config.toml
arch = "unet"
model = "image diffusion model"
dataset = "microscope photos of single blood and bone marrow cells"
train_examples = 97085
image_size = 64
horizontal_flip = true
conditioning = "none"
objective = "epsilon"
cond_dim = 256
norm = "groupnorm"
hidden_act = "silu"
weight_standardization = false
padding_mode = "replicate"
pixel_unshuffle = 2
widths = [64, 128, 256]
blocks_per_level = 2
scale_shift_norm = true
attention = true
upsampling = "pixel_shuffle"
init = "kaiming_normal"
residual_init = "scaled_by_depth"
optimizer = "soap"
beta2 = 0.95
learning_rate = 0.0049
beta1 = 0.95
shampoo_beta = 0.95
eps = 1e-08
precondition_frequency = 32
max_precond_dim = 1024
merge_dims = true
one_sided = false
adamw_lr_other_params = 0.001
max_grad_norm = 5.0
max_steps = 10500
batch_size = 64
epochs = 6.9
lr_schedule = "cosine"
final_lr_fraction = 0
warmup_steps = 310
weight_decay = 0.02
adamw_weight_decay_other_params = 0
Rows from block 3, named by matrix and row number. Each number is 128 + 24 x the weight over its row's rms, rounded and kept within 0 to 255. All counts start at 0. Numbers have three digits each. After the name is the row's rms in percent of the matrix's.
# emb: conditioning projection (model.enc.1.1.emb.weight, 256x256), inputs 0-127
emb.13 093:151133079135104149163141114117145153117123132119106141079137127109144163119168110156113113172081151120131128142137086122098114123085123130144140108145147120101102127081133125123135097119114119088119133161114154143115141120119167137151104160143105175146107124153107165135153134105158166103122140154107150126093169090169141128150143128107100169149160149093176148097139109126147117146106
emb.14 084:137091138131136111107165113105125146130101151069137163169121089133143152087111071128135146113130127100132164137099148132125158140132093113145171107144160146141101122127138143177117119110098103172165080122119134133116185149127067150170145150060118110125103124133149167122114195109105138125119170140113114129098089102134126128154106139112150121119187148124134118117160123097107127079103
emb.15 113:131123191137124143167157169125138157175079146120151144133096165119118157146113128028133096133134133150135128151121142088098137165140129161099134168124168106121145157117150129127154117142133102157121096114131114122095077144137136128130080100146146180107081133154158125130133061164145122145137115103127144121135094147126136114100107118129152146133094113112133119150115140118115120141113
emb.16 084:137151157141099115150141117181137099108145126082111147167146137145154142112108117156157107139138114098147136135065106131155120137127153164115096123131131105128133137136124121090117109164079121150139125143130122146072129119152114161139117133152137120179103140148141120119138151163066142102139132152104108134145160157169108111116106096128133077150078124130137112155118192128143137138132
emb.17 089:083154178112126163146130105121164130159133140131126131160125093122110116138180071177136160117131139092149140108141148164129139095111184149113134106126139137114172132160126136086140154113203134130110106125115112128135139150154175122114163129155165140146129130151143163134124129153123140104113108166129131102141120098131151133107102138154076136157137087139139133139091163109139090081125
emb.18 096:175127150118152118160149143125124125131157116108123113150174129086121111121121093169131106137132152144120171114105129115156186094084115137138113108131141116113114110170150089109133096166129103114147107090137116124131075132120136118154065148135195102123103193120143135109184104135161103140112180129131121098140142099155144143132141113140142129144114129100138144111094174116124111148201
emb.19 085:109130153134147127112148142128097111107048118125123116100158116110130108138088141039108149131163141145113153116158138108128084129151147147124112155126159133115135106081152133163116124125176124127151100158132128143143126115116133124143073129117087148081089105162127139108133157141135110116134156069122100118139119111109149134144111160094086189129121078126127104117106137167139182150147
emb.20 094:113155087133156133134142147135155116101104112162126135150130127095138147116101156075118186062134137144130142137203172083106105093153128145135137156163170162165181144170152124122101133192181128131138148173075106140162129147108109154133115145085140147168126111112154150105130111103151126142151157118171099142108146109123120126135092119118131114134096140124135114124192149140111106109121
emb.21 075:129128113165142150152137147151101077131172137101131144106178097116104157119077161117133121143151117150131136085107199124158169105147125190140095129106119135146110147108093129071115115150133116100106187159123095131103131148160138138100127179086142111151084133151094160114122150104140118187104144130148161084128130097148146127130097109165125127148091090128114120105129141114103110130117
emb.22 100:154133088179147157089147154124135138101130121085156164105143101143120109141119151119151123140107122112117144162111146116130118132092124133142125138088152111099158120121144130092134120108134132100160121082124086153133165142137084106114119153102125201084142138139076120119149099109104126090127087113112131115110163122148108108113168085136090150090097148131137142139118112143151107133131
emb.23 083:159182108129127123162114156084094159116130133148109096164151126127091126147166180144146159093163164175116124146126154150128121145189081123127154161136134144139183139136132146102138115135155110127149143089111157127093138161117124138121131098133118082114083114128099119143113090126118138138121141143134129117106102179132138108155117127112091124121163107128127141142156130154152134136177
emb.24 122:127129134161127112160138151105118123081160165167158102136119150137148116116119099100136116119142118118158156143109132106107155122126128126160162092147099124123104164161151102129109102112068138130136137114148130112107117141145117121122101139145113170132117119139162164112167136110108141163187131127098148155138134089138140148098133102118144079108139090123121138117141170135172104110124
emb.25 110:112188135180149111105095114122164105110126135120137113147065187136144097173093068096116084146111117142123118128116185116150111115145140143152139166132118106086104110102121127130133104145098124126119163163159153127112124156121125149085097123101092123121125117152143147151148135140126088135114160137111127144125136105136139124112104061145140102137140152118123127120195100124129154119114
emb.26 087:113161157083138143132104124100103147101124136135124164142110169116145128146080152139118131110140118101126132135107179056147127088170144109096086155137132116099104165166174101145156084114107126140091114108116099134114129142108115166125102127099161121163128172117127128145129198129130076141151175150099094149173156140149135133166130124094112126179100116138131137105144137121129099144158
emb.27 107:114134110160155109134093119113160130112114130103118116155120134127135135117140105255138092127097146120150131129116151128124118126084148114134123108143116116115135098148140136126168142152144154116113144151124143130106072168131104135144140138089152118104141125134116170076165121097153143144139143113131139101127107114198149116155132135139136144126122155143131147122134112115147089076116
emb.28 080:139134130102133166115143112110158101174143119104132134162086109157113121087153108059125109111156171100122143121145127118114138148148136156131136121117109170132120151136102120197090157134182144155123129099096119127128133091125129120091115133121161133151080146164117125102136120124121182150101111121145124142124097144141135146129125110087182154171091096150123123105099094116124163094125
emb.29 071:100057116139091151081148106099129155078087155088120144107114148149086106112076130113121140154144105118118097137132098083128122086140155105134135111103147135072127141119151117151119112120081111129148146143161149130172120150125146095123161101124124155154105136143147122130153182136131077142138131121102137111114069105094098147166123159130140117156138134154151128109115168160132142135109
emb.30 083:130117093133111144111121142138140111106145127131143111120169099130135131118159101074144124138122161142127105145140124094142134106134045159120154145121149123095116137136143119115126124127110117133119127158109152127119173106145140140128016130111086083126119150155116113124109123144123052120113158110158134162126124110094148137114162119099123098149130141146121131105112153110127141163077
emb.31 163:160126141122130097142111123136126118145136149125128150111136165141118150158124140255102139126131124142150101136109110110147106127138128112128145150130137134138124124139115129125122124145018143108108108135133141152136126159170111162166144125109106140127111131134123120144127122150112114133135091134100111104164122122128137121148122146118111078117090129125165147111154137140118115141149
emb.32 092:122139143119133151074119115130095163140147128128135162160113124148130163106191128079180137151124129127129092158187102111140145111078098145165137140156153103142128137137114148109135112114127159127150124108177157132122143119127107125118141129120154102117125129123121088135116149087133158153172105153132146120168160184099123121128137131176149086146079087115145147128130065104133140158158
emb.33 080:104111104162139173123135098076135125147135173103059153096105124114140097170157136145113095158130182116140154140146142137096144098136178134144130087101144133139133130143182177175126120113127124140118083156104110145179126164146091133116147161152118100123145106131171150148130085140144114117127103109157134132161134155165147181147135119124085136123098125132138126099127175137120165131127
emb.34 089:106196127127100111108150130131195144098130150141142123084114170108114109088138163138123126145139123093113129120140178123143132156114125147130180094128155113130173132104110153118146118080079133133149171131105132137126101127108133106148160142097096136095071123145116152133143218109175144129115172098133069108123103120150095114128145117129126133137106151153110125116120135138118122143142
emb.35 090:111129133123146100106107109111107151119107130180109140118104115120156140141127176116144132162120132134077113168150119092142143156131133137124081143119119147153144134113136131152096114123104120151157121113101099081104099137113121119129130068153134070114141133158122104126125128127132132098097134119085115124161072131147127141089133127092160111125122136113137145150117142125128168081145
emb.36 087:144125116084152138157115116139123103104161170143142086146128134162146192134124106183157116064127104092125176120138153156125107111177095123099079152130093120099112099140108100104146146095110107122095124148108161124136154104152138143126163135091160113163122090137104126133125126136116156102110078166139139136121127142150113141114124157137123101118141117123128172122126122150118132084119
emb.37 091:115108103117137139080175106087152108147072112136152130139109152122137081162125135139139112187128171127145113111186123124145103133141156185114150158150123126128172118107104121095124119132179119124145083139075111148112097185121111138114093122091137154112081134125141177134133103158143145114134141133154124142119112135127118106153156123127100150167130135097166132134144186140124112121115
emb.38 085:068107120167135105121134122159077147110141109158148139146145137121097099117055139075145113136122127131114139136168140071114138142140101141126162147130157132091200067141160148156107121132195147143152106116120104124113122106127138110167180128123155128121122120115153151120128114132112105095104151131144156146142164079153124114102144165113134121126115148119149152143078093134187131177125
emb.39 126:120148101125119120125142154130099115135118098120127136118108156140151090136130100000143128111152147104131131086175155150112159089137101127108127120131131145117114120124128120110111108133185095088149099113143114140127136139129155131105093149138110133134137129136137083140117173134130084125145114120125113137107097131128151099148138111105152144133140111139136116161096152120180172132105
emb.40 092:134119139122113138163108200131164167163145157119171131129131110090170133138123147105116092120134139125130110085172077138169149103077105131134164105122138145122182139177143123151097156141187145105135097123119139154116106135088142133136135070158120119129096137110113144108154091119158112128101155117111130094121139111140114130119130133168147154124108110112182174133125110117172115096114
emb.41 100:188128115147159061128125114140170139095110120152130124109100111086118151107127108046147119192123165139130114128157151126138165077161138091114126141099165111150091146164146121122122115122152122112144164117116117123130061145139136131132154093108136143127124108124140134130101121144120131174125172115138133167149133131119167119139134113137105110123138151133170127151145145133162106147116
emb.42 079:134101114139125109117153097136153095152181097128122136162144110156149152133089120159141165128139132104112119118144140073110140098080102128176040135149127129145096151149135131138099131073113138132105121137150151093126129163129140167129076083090103153132130140117171163130126088107121127105135122137150149140103142086125166125138120139149133142148094168111132104119108129125128118109142
emb.43 104:087097157152091129121131137132095113098130135118127131125116166112131117112142112151116117184116131130133148139170087103118150141159108128113106172123120119137124143124124158171155117148163143165147122090117091115174090131118155149131079120140136113183116146091119076115137139126149092113086179111107088164092155093114109135170122142154144103145151121119077139170146132115121122160114
emb.44 099:114136133158132136145116119105112110157143132096104160110159096110138144151134109090125142158142134088129094100162140116105100092171159095143146155106130125158120121157136128119124137094160113114110099110119116132153161087099147145062135138125140143151173128103072147118144063155118165141111142143138128135133092145142100123145137098127154154131089061139142145127112142143141136093140
emb.45 165:077136117114137117139128129109115119126132128126148140124103136109141085128091150000134151117123117122139135121132119115121116112122115142138117126128106124119115132144124125107117089106084151120122109101135130130136120146152119146125117149101092114124128102114158131143140144138116101126135119124124118110154149163144166139184127113138095102145133124114137138124119125129139127113113
emb.46 149:110111144137132133115135105111153135134100125127123138120128145125090107135064150010140149118137127135123130124135148100141086129130139156123127116129118100108123134131123132144121103133095149135147109131146122113116133128141150162118099114111118134155135132123156123149132127123122099127149117111113113098131138127115196092154129148129140098118126099105134142133133095132123137120138
emb.47 099:174133157107154150111134147158126150147151172117131141149114150118139142148157138067143141188145164127145132107175121082125147107098119126146099147159127144129090148129142117175118108178158138170137109120117113104122112112110101109175156096114137113132089126141135139102146121136151104139126157139129096144083116107134143132165168128120126149119113146128080084086086151153138151108092
emb.48 105:162168128089106107107154112122181144095147113136134116106139172126133138138142154194129130135066119128141112138138199137117106160133113136128060165114140152145108153148157140162110125127108142129166115132138150147165126131157132113120072132093128126106126144152139093141118178136140106133138147171118156128123108123171134134132126103143147118092114144130150135069152108143152125166096
emb.49 080:090106180144143150152107155110131119091138099112121142115140116148145118138086175197134171112155106146137140158160059137160090102136107158128150132122112127144144118129139096090138101124080101138159126119116095135124099139121132152157134146121146126165175137078127121157148091107098137090119144096064135150150118097150137120105127123135142122126115120114145132138158149106109124116143
emb.50 116:135150110135111146133139113103113134133142139116138096119098153118125145102164124000132087139090108142104111134131128103088159115141104160128095145089156171141116145137128137140141136125167132119142119109122107131125109125106120116125101131133145143142133080118116143122153122126110145142153126175134103111136122129111121138133165125119134152115117125123176108140122106161116108115139
emb.51 106:164123109104113115129137163121130157134111142133125101159136119156137100145155144000124118156129094154139160103175091125153130117080117129138117133137120141097078117140104108139117106092161130147147064133153119159154123145124118107134058124179150141124150185132110125089128133143162129169124146132138096107147108115100118161105107112090133147127111187152128114116100132166133122148123
emb.52 094:125137169144112114124086077100126130133129115082146114153122133112105135107146139177143106133116177125129146143141170145087120130118169106125092117141114150115100149128134151136106190070190099150104130133136134130125138113121144149133164143124107152148180145125119108115126146118141111123129109132126159116142111138157136126116111161124108126114145077122131112106113077124129139106120
emb.53 116:125178140160120156149130128155133144166135103126123139138133114098071075142097135114093123136102145124158156120164114103080097162141137076170120161141165164141122129127105107105117084108129123117127146125104150178107132131137139131104154145145106130154146095144156114132134167167144155123150095152139141146129156156131176148172086152136124132116108137152105120143168111090100134129123
emb.54 094:110136133105128123127154111129100122143151087165101102125097125131112153125140164159159120131132080123138124149108128119114101154152134129127143134161097128065145136144173120091124145129101165154152152107095092145110157150127147120159128110111142184108116167163116133119121113145100111143128084084125108154132119153129099134150159167129107126081125128131144169132150164154078116155141
emb.55 095:143158131123099180129121079115104140146140141091159136098120107137113117118095097033131135142102114163151121131160145150134126145078118125143153098131135136154174130134125128143114075118131135121133133150047117129159135120132126146144212150130161137098118137168158142110143117174166105135123176166167163165138136151125159160155142102115146149108122141161153146100127145119132129167147
emb.56 071:121140125138153112102165090114105075117123101137133164145094102099157153151120150095120128201145135110100117159144099126110114145100088110133119119113123134145126119090115138185133132095094080110110134066124127141123161096121086118139133138079085127142174120121110190105130096126137142133133125112160114143117137100168097123096147159145168129179093165123108117149108109112144175149173
emb.57 103:133168112123114126152137154084136177113141121100116097133129133120147183111116128194116122108095128135114135123100141100157132137154128137114152135141098107127095148159115171083115143126088160078107117108125104126117138138125126148121138140120158127167107153140089140133143121109082105116143144096090133104142086143145166128112109129090113095110128171111097116107111142108101170104114
emb.58 111:091125143087139138131122130133116120141135113113142107105127137147131112149121142232088108105108128135072141108092143109105130102113088112107090121140085111128113123179083113100099132177076137156114136144108116090107155087117131144129128142100137124149154132122173134124145129144086120155140122109084113111155120099136160170137081175140129098111139142124148113107119097135135135147168
emb.59 106:153103089139151129123147123113148101111136126117145113079059137111120077111057132075116175166116163153171116140154112145119139118118082090112080117157081111146131124142125122156098095127075112125100086163118124117104135169173135143109174118130125112137142083098137087139113157161151102154102129099151136126144157140105150151094127114089137142141113124105143122114132137127101154145155
emb.60 086:159165128150119114124114128157137126133077114148125140119158095102108105125123172097113148101143111128126130122125139082138127148162110148102149173085152129138119138147141146125140134177117124111132146136132092096107151145141170164120126165138092130142097131090094138115137160127162165112132163138145110096097124128121117129121143122112117115177164108129156108148168114133146173116115
emb.61 079:143149119148154145123164157110104143134096142097117089135130097108074153157107126075166132155140117090138161110154134147156184134130154080145133098114132095131142105165120131090114079152108145129109145150108110152148111148145137161118099108104138146151203124105152114145126118113140113156126156098116134127155125101134128129132130106117111152106110138138138125141117162140112147035133
emb.62 107:134155078178141115111092139159147162135107129107163156091148101110090116106142119074158103103172128103157113117137171135135113127116126126154172099129112094127125125161109061124112106141093156093113084163112123150128127124126114088119092127131107139157140145138143152100121142133126111133126140131145151143126099100135152097125132118143120137160124125122125138107108105108097134156097
emb.63 113:116132114156143086110163130129168158074123164133085111169125126158128118196091125187125134099123120132155147150105121134143096175120129084125104133144103132104084168136101123139118064122057115111153084113127103161103122188123138115134126127120106096128100142141122122163123115111102127131138132160122108142139103106172153127164118118103119107106127082146151131128110149120109147144143
emb.64 086:113135110078128152151119141160135149128130128128088099114132119120142098156179133251104132084156135134119141126124140174129126172118143092124134133121141132111120135149129112093117117142099108121118122129161109125062143125129113115118060131145147132145118135093140115130113123140090156116137151134091132129124133067107126117114129133140088095130117112116148130119186106162122168114129
emb.65 072:128100123106102109102146121126107131108159087163132117143150105088113093102102140129140114113125113138096148122161098060087123107118092120130142107132137112097114124099155149133106114099090140126095157112122125156191153151121112154146097139089112176126152100124131127100126127164177039132142130137136107131147113208111151129101100140153110127120155181122107112124130123122162148124121
emb.66 092:140143129156152127117112155089114172126122113138097108108115110127163098121111138094117135152162178113114141113157073099143130121093085107104150123126115123094181112119112085157114135149165143117072172092116091131082120136119120136134104148131114108113110133136148148096167124107165114121142189128185105124089105130121102114165141150133131197118129106135124109153073075138125150115119
emb.67 103:114152135123131098133136143094154112172110126151153130133135155137112133143148115113148108147109158160092154147130135121120146180125143153130134149152143149118150144127124102139127195115187142144125106128111105105162122123078168104104103129111090167155111124132085131107137157142098130130135130145172107150117124102139113110109135129113132139142188102151163106165159123128113161112111
emb.68 110:103102127090098170123121118102124097095117119128089113125173123102145142107076126239158140093177107146138156158095143160138113127141096118077132155142103142121123144118116102109102094090080122125124100153133115116131108163148144112114119159129126144111115165158146121150102108137064128131119111114072141133088139156105123129161166113147155096105069153111183088132171147103142143159130
emb.69 091:117123146150137144099159110107145128146090147122117162095134104091086149127179106007115152143119129129134151124157148162121172123145103137121131141145112139146119145151149140149119122165148105136149165143149107107099083142111091124137097146112097135070122097135106080155120174127176089107156178110171122111116123150122131125159156135124125081112123143133117123129111143132130127141117
emb.70 105:164116130165148157111132128142087132176119137115168147101151102157128158129131132040144130121149170117127105119135147124085171147105119113142127111153129157109128130153129140161149099108138128128162090157120121135124088076127119116127124125148101146109106178131144110137134121156084108141094153099116141130153140134127165137082130109119119152123144159139144140111100158166147160095131
emb.71 093:156156110126103146165100161144092117115142092140121116132195133146136140138165154081161150109133159128128143109175148078139167149141107140145109110126148142165145098141124089111168110108155110127159147135160154164235144131131169188132096125164099107127160118130176177149129114132193125138166117127139120162106113141135175124125102113122142130155134088137125133112136144148139129133121
emb.72 090:134126132102148133152133126154113181132160130134119162152140105147124128102148094137127085153134166157137153140088155192115178098152137137161099137155141174114130137130120110093076120116122114118115138115154134077142132113174126104152129123147151110112112154139144095155110108115083167119107118104117150132166128143143147104094151113149083140152129142142129166045150068110138108078139
emb.73 080:141117128149101127166126140156126108102134122172084166123108143089192099181110129054101176136139151117109104158151181096130115147066104112132173115139113115144105102096151118100112139162150116116113137139099116143138108133120152149100095142127124155115114143163124122127154120152132119143162144153132111132109123176113133146118108124149148077144096164152158138151142158140123159153141
emb.74 110:103121109120118092145088130144123146127163138098157127121130080155139123113186121202135091113160079148125143133135147066145113118161133157087127129122146123119171151149118115123187113154162121115163099176153147116157114108100175130141130123168104107077097142161152120116117155123119135135116099139132157130161182132201101128134120088128080126109121118110170152135143126153133077153138
emb.75 088:148084199124146110109136141063098161127115117147173118110112159147114122118108126143141140128115112148162106131141147129102168147156152141127078103132100158152103134138097140121111124107143133104111101127158147161144124145129147164095114145114151088120075140094082146153142161151124128123132120113141093121144161078139129153169145142112128125141121138145128096156142157117157174196166
emb.76 102:128103154129168115105130066164123154122148163132148102100114122117096118154132116205087117108111158151125150082114167107154136122125169155122142146142116117164125116116094130131127121152032155125097075125138170164113168156152122117137145153124107141169148115113135130125107143104083127092128122166122151126153126077151141157124132193118121157104141111131134111108129085130083110098143
emb.77 087:147072108133132121144115111138116167116106137133158102097157164169148143147099165097120122154097146149133134130137114121170164148125113166123094160083130166081069137077084124114171155111079123134169055115123117147146105123121136143137093115108125091122114143158154104137174123123145115091132147113117150105116147136111111129146136132148149150133128120158127091121171089153124135158116
emb.78 118:119158157115100160123174105137093151141108111098162141132077160118109149078096181073120151148132142126148153131129118157140148110118115164144111157114093110154122084131134102122116122174157141148135115118115113148139140105140124094149131158118122109134133105121120133138164112099121124153106162096114124153114152138151140120139106121148133143168119151124102147164134125109158129137110
emb.79 077:154175119172131174129070136120131128085065141120147160120149101132127073147092139129153145137123109129125127121144089142117148150141124148133110102120109151168192110171105121084101122133077119136158109133168146144162101142161100127113146119112090156158072121111114145141127129108144145117135112127126123176081120110117127113156144153135120105140090146130155156121127131095114137142098
emb.80 093:169130114076111112104091108200153141114132150149087113183147120128171136132125099146180143131089116120133125125089130108146143148109197105114140137126100110109080141125130126121105121137072162152125121146159145095107110170132107135091123118076094113134150132112159119135109068145094128134125122177080127103127119070169123139120128145097109118126101118141125147137123158162145108141161
emb.81 093:129156108108092132159129118125091124107150148097128149107116140166148124181123132071107130153143132107103154127132113129141140111123127122085133154141118140127140134139118140117110058158114157111148154102139125147149085167121128142132076129099114143147132127134144146146152151135163129116138137126162125116148124121143135158146130125124122176140159107168161122162109117138125142122085
emb.82 104:114122143124132114142132155170102129151137137104159131192127115147130134114142143048159116117160115171126134116100080190106108123120147153147148145151115136145127121126091152132155107176180148133128137147105114128152129107132121131158121129121152107176144150116117115134130123154120152103132136155133122125117135076153116108124142099095103095165113115104174111174149125159124067141171
emb.83 105:127099105152147108089142164114110150105126126130162130157126138114109128125134153000134126129158133149117130135119147123112158143121096140159136111113138167156172111106129139149127167149232127155136141146125118134143079125144118134157159124142176119139160116125078110111131118142112173139115135113137083071143124100125130129103104136183111158154148162127129114143127185130131149101105
emb.84 125:127122156158134117125107142125126098146117129153130143152127118134134148095177086000133129135108174130119125125171138135112138125102129145130107132131145146145136116112097111148116155169243120168113134132129117108133118081129110092136149120119156144110109145105136097107136141128172139112122143100194131117151114128155130117114121141127143185140141143157122137185088133158113156080131
emb.85 094:094133125115113136093106088104128132157154157173134122141113142106146118096112100229120145124112149115120153127104125117108150112111127089159127132167128138115138156083138147138115136115073130125175118122117118112155147114143105106131178113151094102112136119157185108147126091172138116153102127129126155109150133108134154126131132131160107166117086126134140153149130144114116145152159
emb.86 109:152106080116128134123185157125098130132164138117107131134094086169106167120070149075123165141119118118129160142136075116113134109121099136121112127132107094122128140145088159117187122106134100122147119117127169127140088133121122150127111143115128143115098142133118148122150124076143120095100117154124165127133124164121142118156137126159108124139160146121144140116141115136146089170129
emb.87 104:139096122183095080160155146139123160119119123119137105104114147124185131156134148125130117128134136113091146137150102143125164133155143149129124126134125141106141111131119118146140114091204125137130141123128145125142097134139155104165104083123098158091103120109093112115102153119129205146117139141141150161152114122154106105143080125135146139205139118114164110188104142126130196154130
emb.88 098:123123131145116132094142131134102117126091117116133135068117170103106096134123103154148104098166143124137125102154128159122107138143129129134117116137161141152160135154140121087142116115163153152129132115122125103129113094176111145132101132186112118086148153121184074126124100132185137086127119121089134109094079126164135157134145109134130133158131117134128122172131166144117155100128
emb.89 111:161139113107165128129112137127100146127096117133149163121120140143142143146123159072167116124145145132154145121117127100149114144129142137128084117126123156130133127128112105113135107139193108158122161130117151156125118125127089105151065145146116142082127162136164139114110157132148120168138152144158106113174153111145133147131128101156134174148134153158163105104129121146161139180099
emb.90 075:132070126114131164107127137138084152125154144127109146178154113138120163102147152061130131108114099121147143147106134129114094095137094135127140128135088147126122125116157114136166119148155137118126146109167118131157186097119137116103104077167179114174119153160092152143109122136077145138112115142146161158117124105099111133120099108146097173121120157124131138103139123139135148139177
emb.91 122:117158137118119117153153086119102117129137153182182131099112134134113106172143148007123112124105093135142151112135129154112153157125099101163134147160117156134118145140111110126142118115121153143152148136132113171075142150124123107137093132124059152103119168136172134150154102112124121076161137151124113131092118082073100126115138119075136161122129159139130145138124167102182196129114
emb.92 088:144161148160147123116130109185126146092155106135164119111127101105109143172116095112133182164151127132156158112099135153112104134101107086114157118163141111137128159164151082106131133163181136144153170102101162143142180120143134142132139158126111098085152162072118139117102071113123204115153138182134187110160127137100174145099124161123157147133114088136171126148137120123139119108110
emb.93 128:126112154113100141114137122174166125126138132163120114106147120124114102133137149191125108125105171130174118148131131165117157146130113116130098130126169152149184103156139159117140139131137137151119164155125125124120124147143130100120123150122134129120117134155115154116132122136129149126090146134169138141119135142112098141104118123093122116141129164147101126140145130132123140122122
emb.94 213:134119113136106131136112119146126121145130155123127123144125106148139139119160124255130126128116132105134138127150131134215143130130157101149133130128160108144141139118124116130126159117118116128124145130138115139137126172133110143118143116125128140110132134139119110126135131129126149102109147149139128115127135119118098130109127137142143130146159109117156143143118110131149147134132
emb.95 119:123141120120153145138149101112143111117137133108126098101157134151146122142150119206098142104119131150131124144122116134099149090111092115114141130133137154087130131139154104121140133123148135121127091145155107141121127119165135087144118124133111142159099114114119100143128116107127125153126151138151141161112145118140095124111124131159140147142132110127123111089154177105139148104135
emb.96 091:141079125133143109148158106140141116109127118142127094151130147122163123118176146197107088092174132128128129137173116153136130139133184128126135145135156118123142118101138146178152099150111124131130137199136182127124127139147124138170095142160124143174182159111094120117125159130089148114132126153089107154098121113147116128123157142158080116108136153114147141134134100114122130101151
emb.97 113:113123127130132128126099114122116140166127088142114149165161146126157170123131126200146128134131115144112140165113144081115147113107153097146102161120136128136119153138152128105155155129214153127131141134122144132104154121109125117122140110164165145143122145125072148141101176143086163082123101114160146106139119148135106113117109146104094141108125135133138163129136068116117119116138
emb.98 163:085153130148109117115117135139138147117132110118147121134114130136144155122114125255137127095131133134134167144104126138152095103092130143136130119135135090116131116114106140122143094101112123101120124114127162137114134129137119143105157141114130113130119155130132132118126114122130127153117124123113127108114135127125132136164138149132124084147130134145144078114122115134132103126136
emb.99 086:151109143135125116137157134100118119166132129133155101125116125154119164083119131026141157165147155128125108118179158125122145118119083106114119124157110151118167120117112124120163137078173141141126140117103154134166171115142184132147087113112119134157133140144141110109152165110129118119136089112162143129105111134157095121109130177136131193172142114106127165143122143104083173118132
emb.100 102:154135163117125124120128102105150134174117146179146102126118144119139145135093108152116114143114109119158126156158128127147121111108124137111096106149113110154117164116125115134085087159163122131154124114126141148138090144123108103105117122105150095126137161143120095113152081144138142146142145132186151168135109132125092122137141145143130139154098133180168154160070122129149119169115
emb.101 113:121156097149155114132131163123139140158126129141165109137127109114121178122186099039141094147118176148144113129106112144105137113130142142115143098114135131111119140117119155115122182128227141116120163082137178147114139073112132149163150131142152141138131135130102174114135145152158111115133133143154120109144121093109138146113118112126112196136097143118095100139122140138120121157169
emb.102 086:102097088128098124105138132104136123119159139108096088125117110148124077119140120107126095103113130123159121129153137156124126098167120118148099132136150107138186128125151088110124139218128127103143143128135113142137091117132125128137143130082071109138114157113127135123131182141128126088122165134144087121110117081106118109091122106145177139111175146142116099155131124145140119143126
emb.103 089:120109135114145090113105145098090129150107113101126122135166128099147148108144151119106152174151103156099146123123123137138156163163101158110154155102162162118123116106137128150142141169219105119126143099106120151107105107110152174135184101158135166096122115138114083151141130090114084136126106174196099127104121159116152117128131095136168162131159125101148122105134127115119173111090
emb.104 094:102173136137102156133194157128131120130106115163129132140122146129077125138033136060135130141147121131132131145102112126130140096132095120111143132132126129101105121161117104164109095161115109193113135134131128134184112105151133149176137125128119126165118125142107107151114150141127074147134092145141127149112144150108155137135130125126128096168157127116124166160158082118110102111146
emb.105 096:143106080130142148158171103073163142150141135154158140113125137115116189107147133003073160133164132111152115132100131057120129107138094108098094105152126090140147122162128119131150127103131139142132135140175103158135154092157136145186139124122151126159107095118108117115130125140133150132121162141142129138131113136139158173106130130164148105097131123130135152163105144132148155137160
emb.106 083:155159148133145068133164151128107124140138172136133133184130120138153119115081097082119127145148151111134125133057109111091142140131133135085134096122112098158171129155138148125114131129152115135129140071119158119138147079146133091126138113104119153121127134158099163157143103124089100149109108118135058083177118110100145111086138120157180108125145130095120173136157114107169127119110
emb.107 129:143151155151111134151100089113158136100167152145123080139126124134124104170126159243132109106138071133126149136133140092145138136135132115149113135130105136144080129167114144104125118115032117162145101129148131128105115171124168119140132130110131149154106121117144128118145141142147149157145111136112122094103125114131111113143152148107122067150138138139136092092115121154136136151128
emb.108 096:142142152125146098112104115142152124140143167160130162122142135131131119120131130209131097104112134142137132149136179102155127139112141113134118121160085110109103132138120115119097127125100153145114109109131132121129097139150114134143141114075116170128118176134131138159156132118128139172140135137164168150153145172123180118144157168099113108097082116113111127123140143156118150130132
emb.109 100:165121120130120108139096130096092088153105148161138126138155155166106119101147123081072146141129078113163142139132126094114136121123131117113120097154143143145084158078119171146089140158152117131085109142146146153111168149126150139139119087123125144125139127133149115131123146157089131131121132182161129115102120118133169164131111121125168149140141153112157142131109156116153127171131
emb.110 091:126124124130109137169128122139146144189147113138120108163194148135128160129177094120134123080098133156152109149117107102124124136116186127142131155097136153099105124182136146112164122135114114130150141056096086110142153146162114106143160128183142128103132170091164150182123128160110116148135106135147120129138106128123133133146129125135104131112132130145133138135100078104080085120131
emb.111 093:144098144113123119140116111162147105131124125091131088122129136134141186088131091138128103117105115135169162114113114193143145145104169141165124127143132122155128111164099087128111147088149133092142126137160157132109142137128104128116104110163142124131126157137100142111146112103108122112144102119108169126157129138078149143142135113105183132093111088121125081120128129098168122154131
emb.112 094:119152082170127120133153127146152100080085117130169137091099115139131126133058082106154136102157124166129104097108158104140108123142049140105171152150102143132117142115089099156117131135096083106095119130084095144119097154120146182129143118116091126153138151110106121163147128149119151106139129118128117111174136121126139149143124125127157119170152076129150120141145168137131154137150
emb.113 112:169134153102133165123157116115178124086139141098084144088149139139110098132136152026115124143140117155157120155143127126083136123120120093139117123116101142123110135144096123112118116149120094146150092111121130126172109083176177102106090175113121128096124122127124126146094147152132151140151133103129160139098185089121132124113138148133093191117118130091102130121165131133126135158140
emb.114 096:145142122068156160131130189152137152125125132122129157141111142142179120139118156057152137154151144146123111118121102128118160131118121101136114116130086122165140093118103124157099140137179154134108094132132109152080216117144120133094118097117169142110123121116117107124127161164161117141115121137100091145098115173106149149128131166145126168156158158121096147092114140095137143122075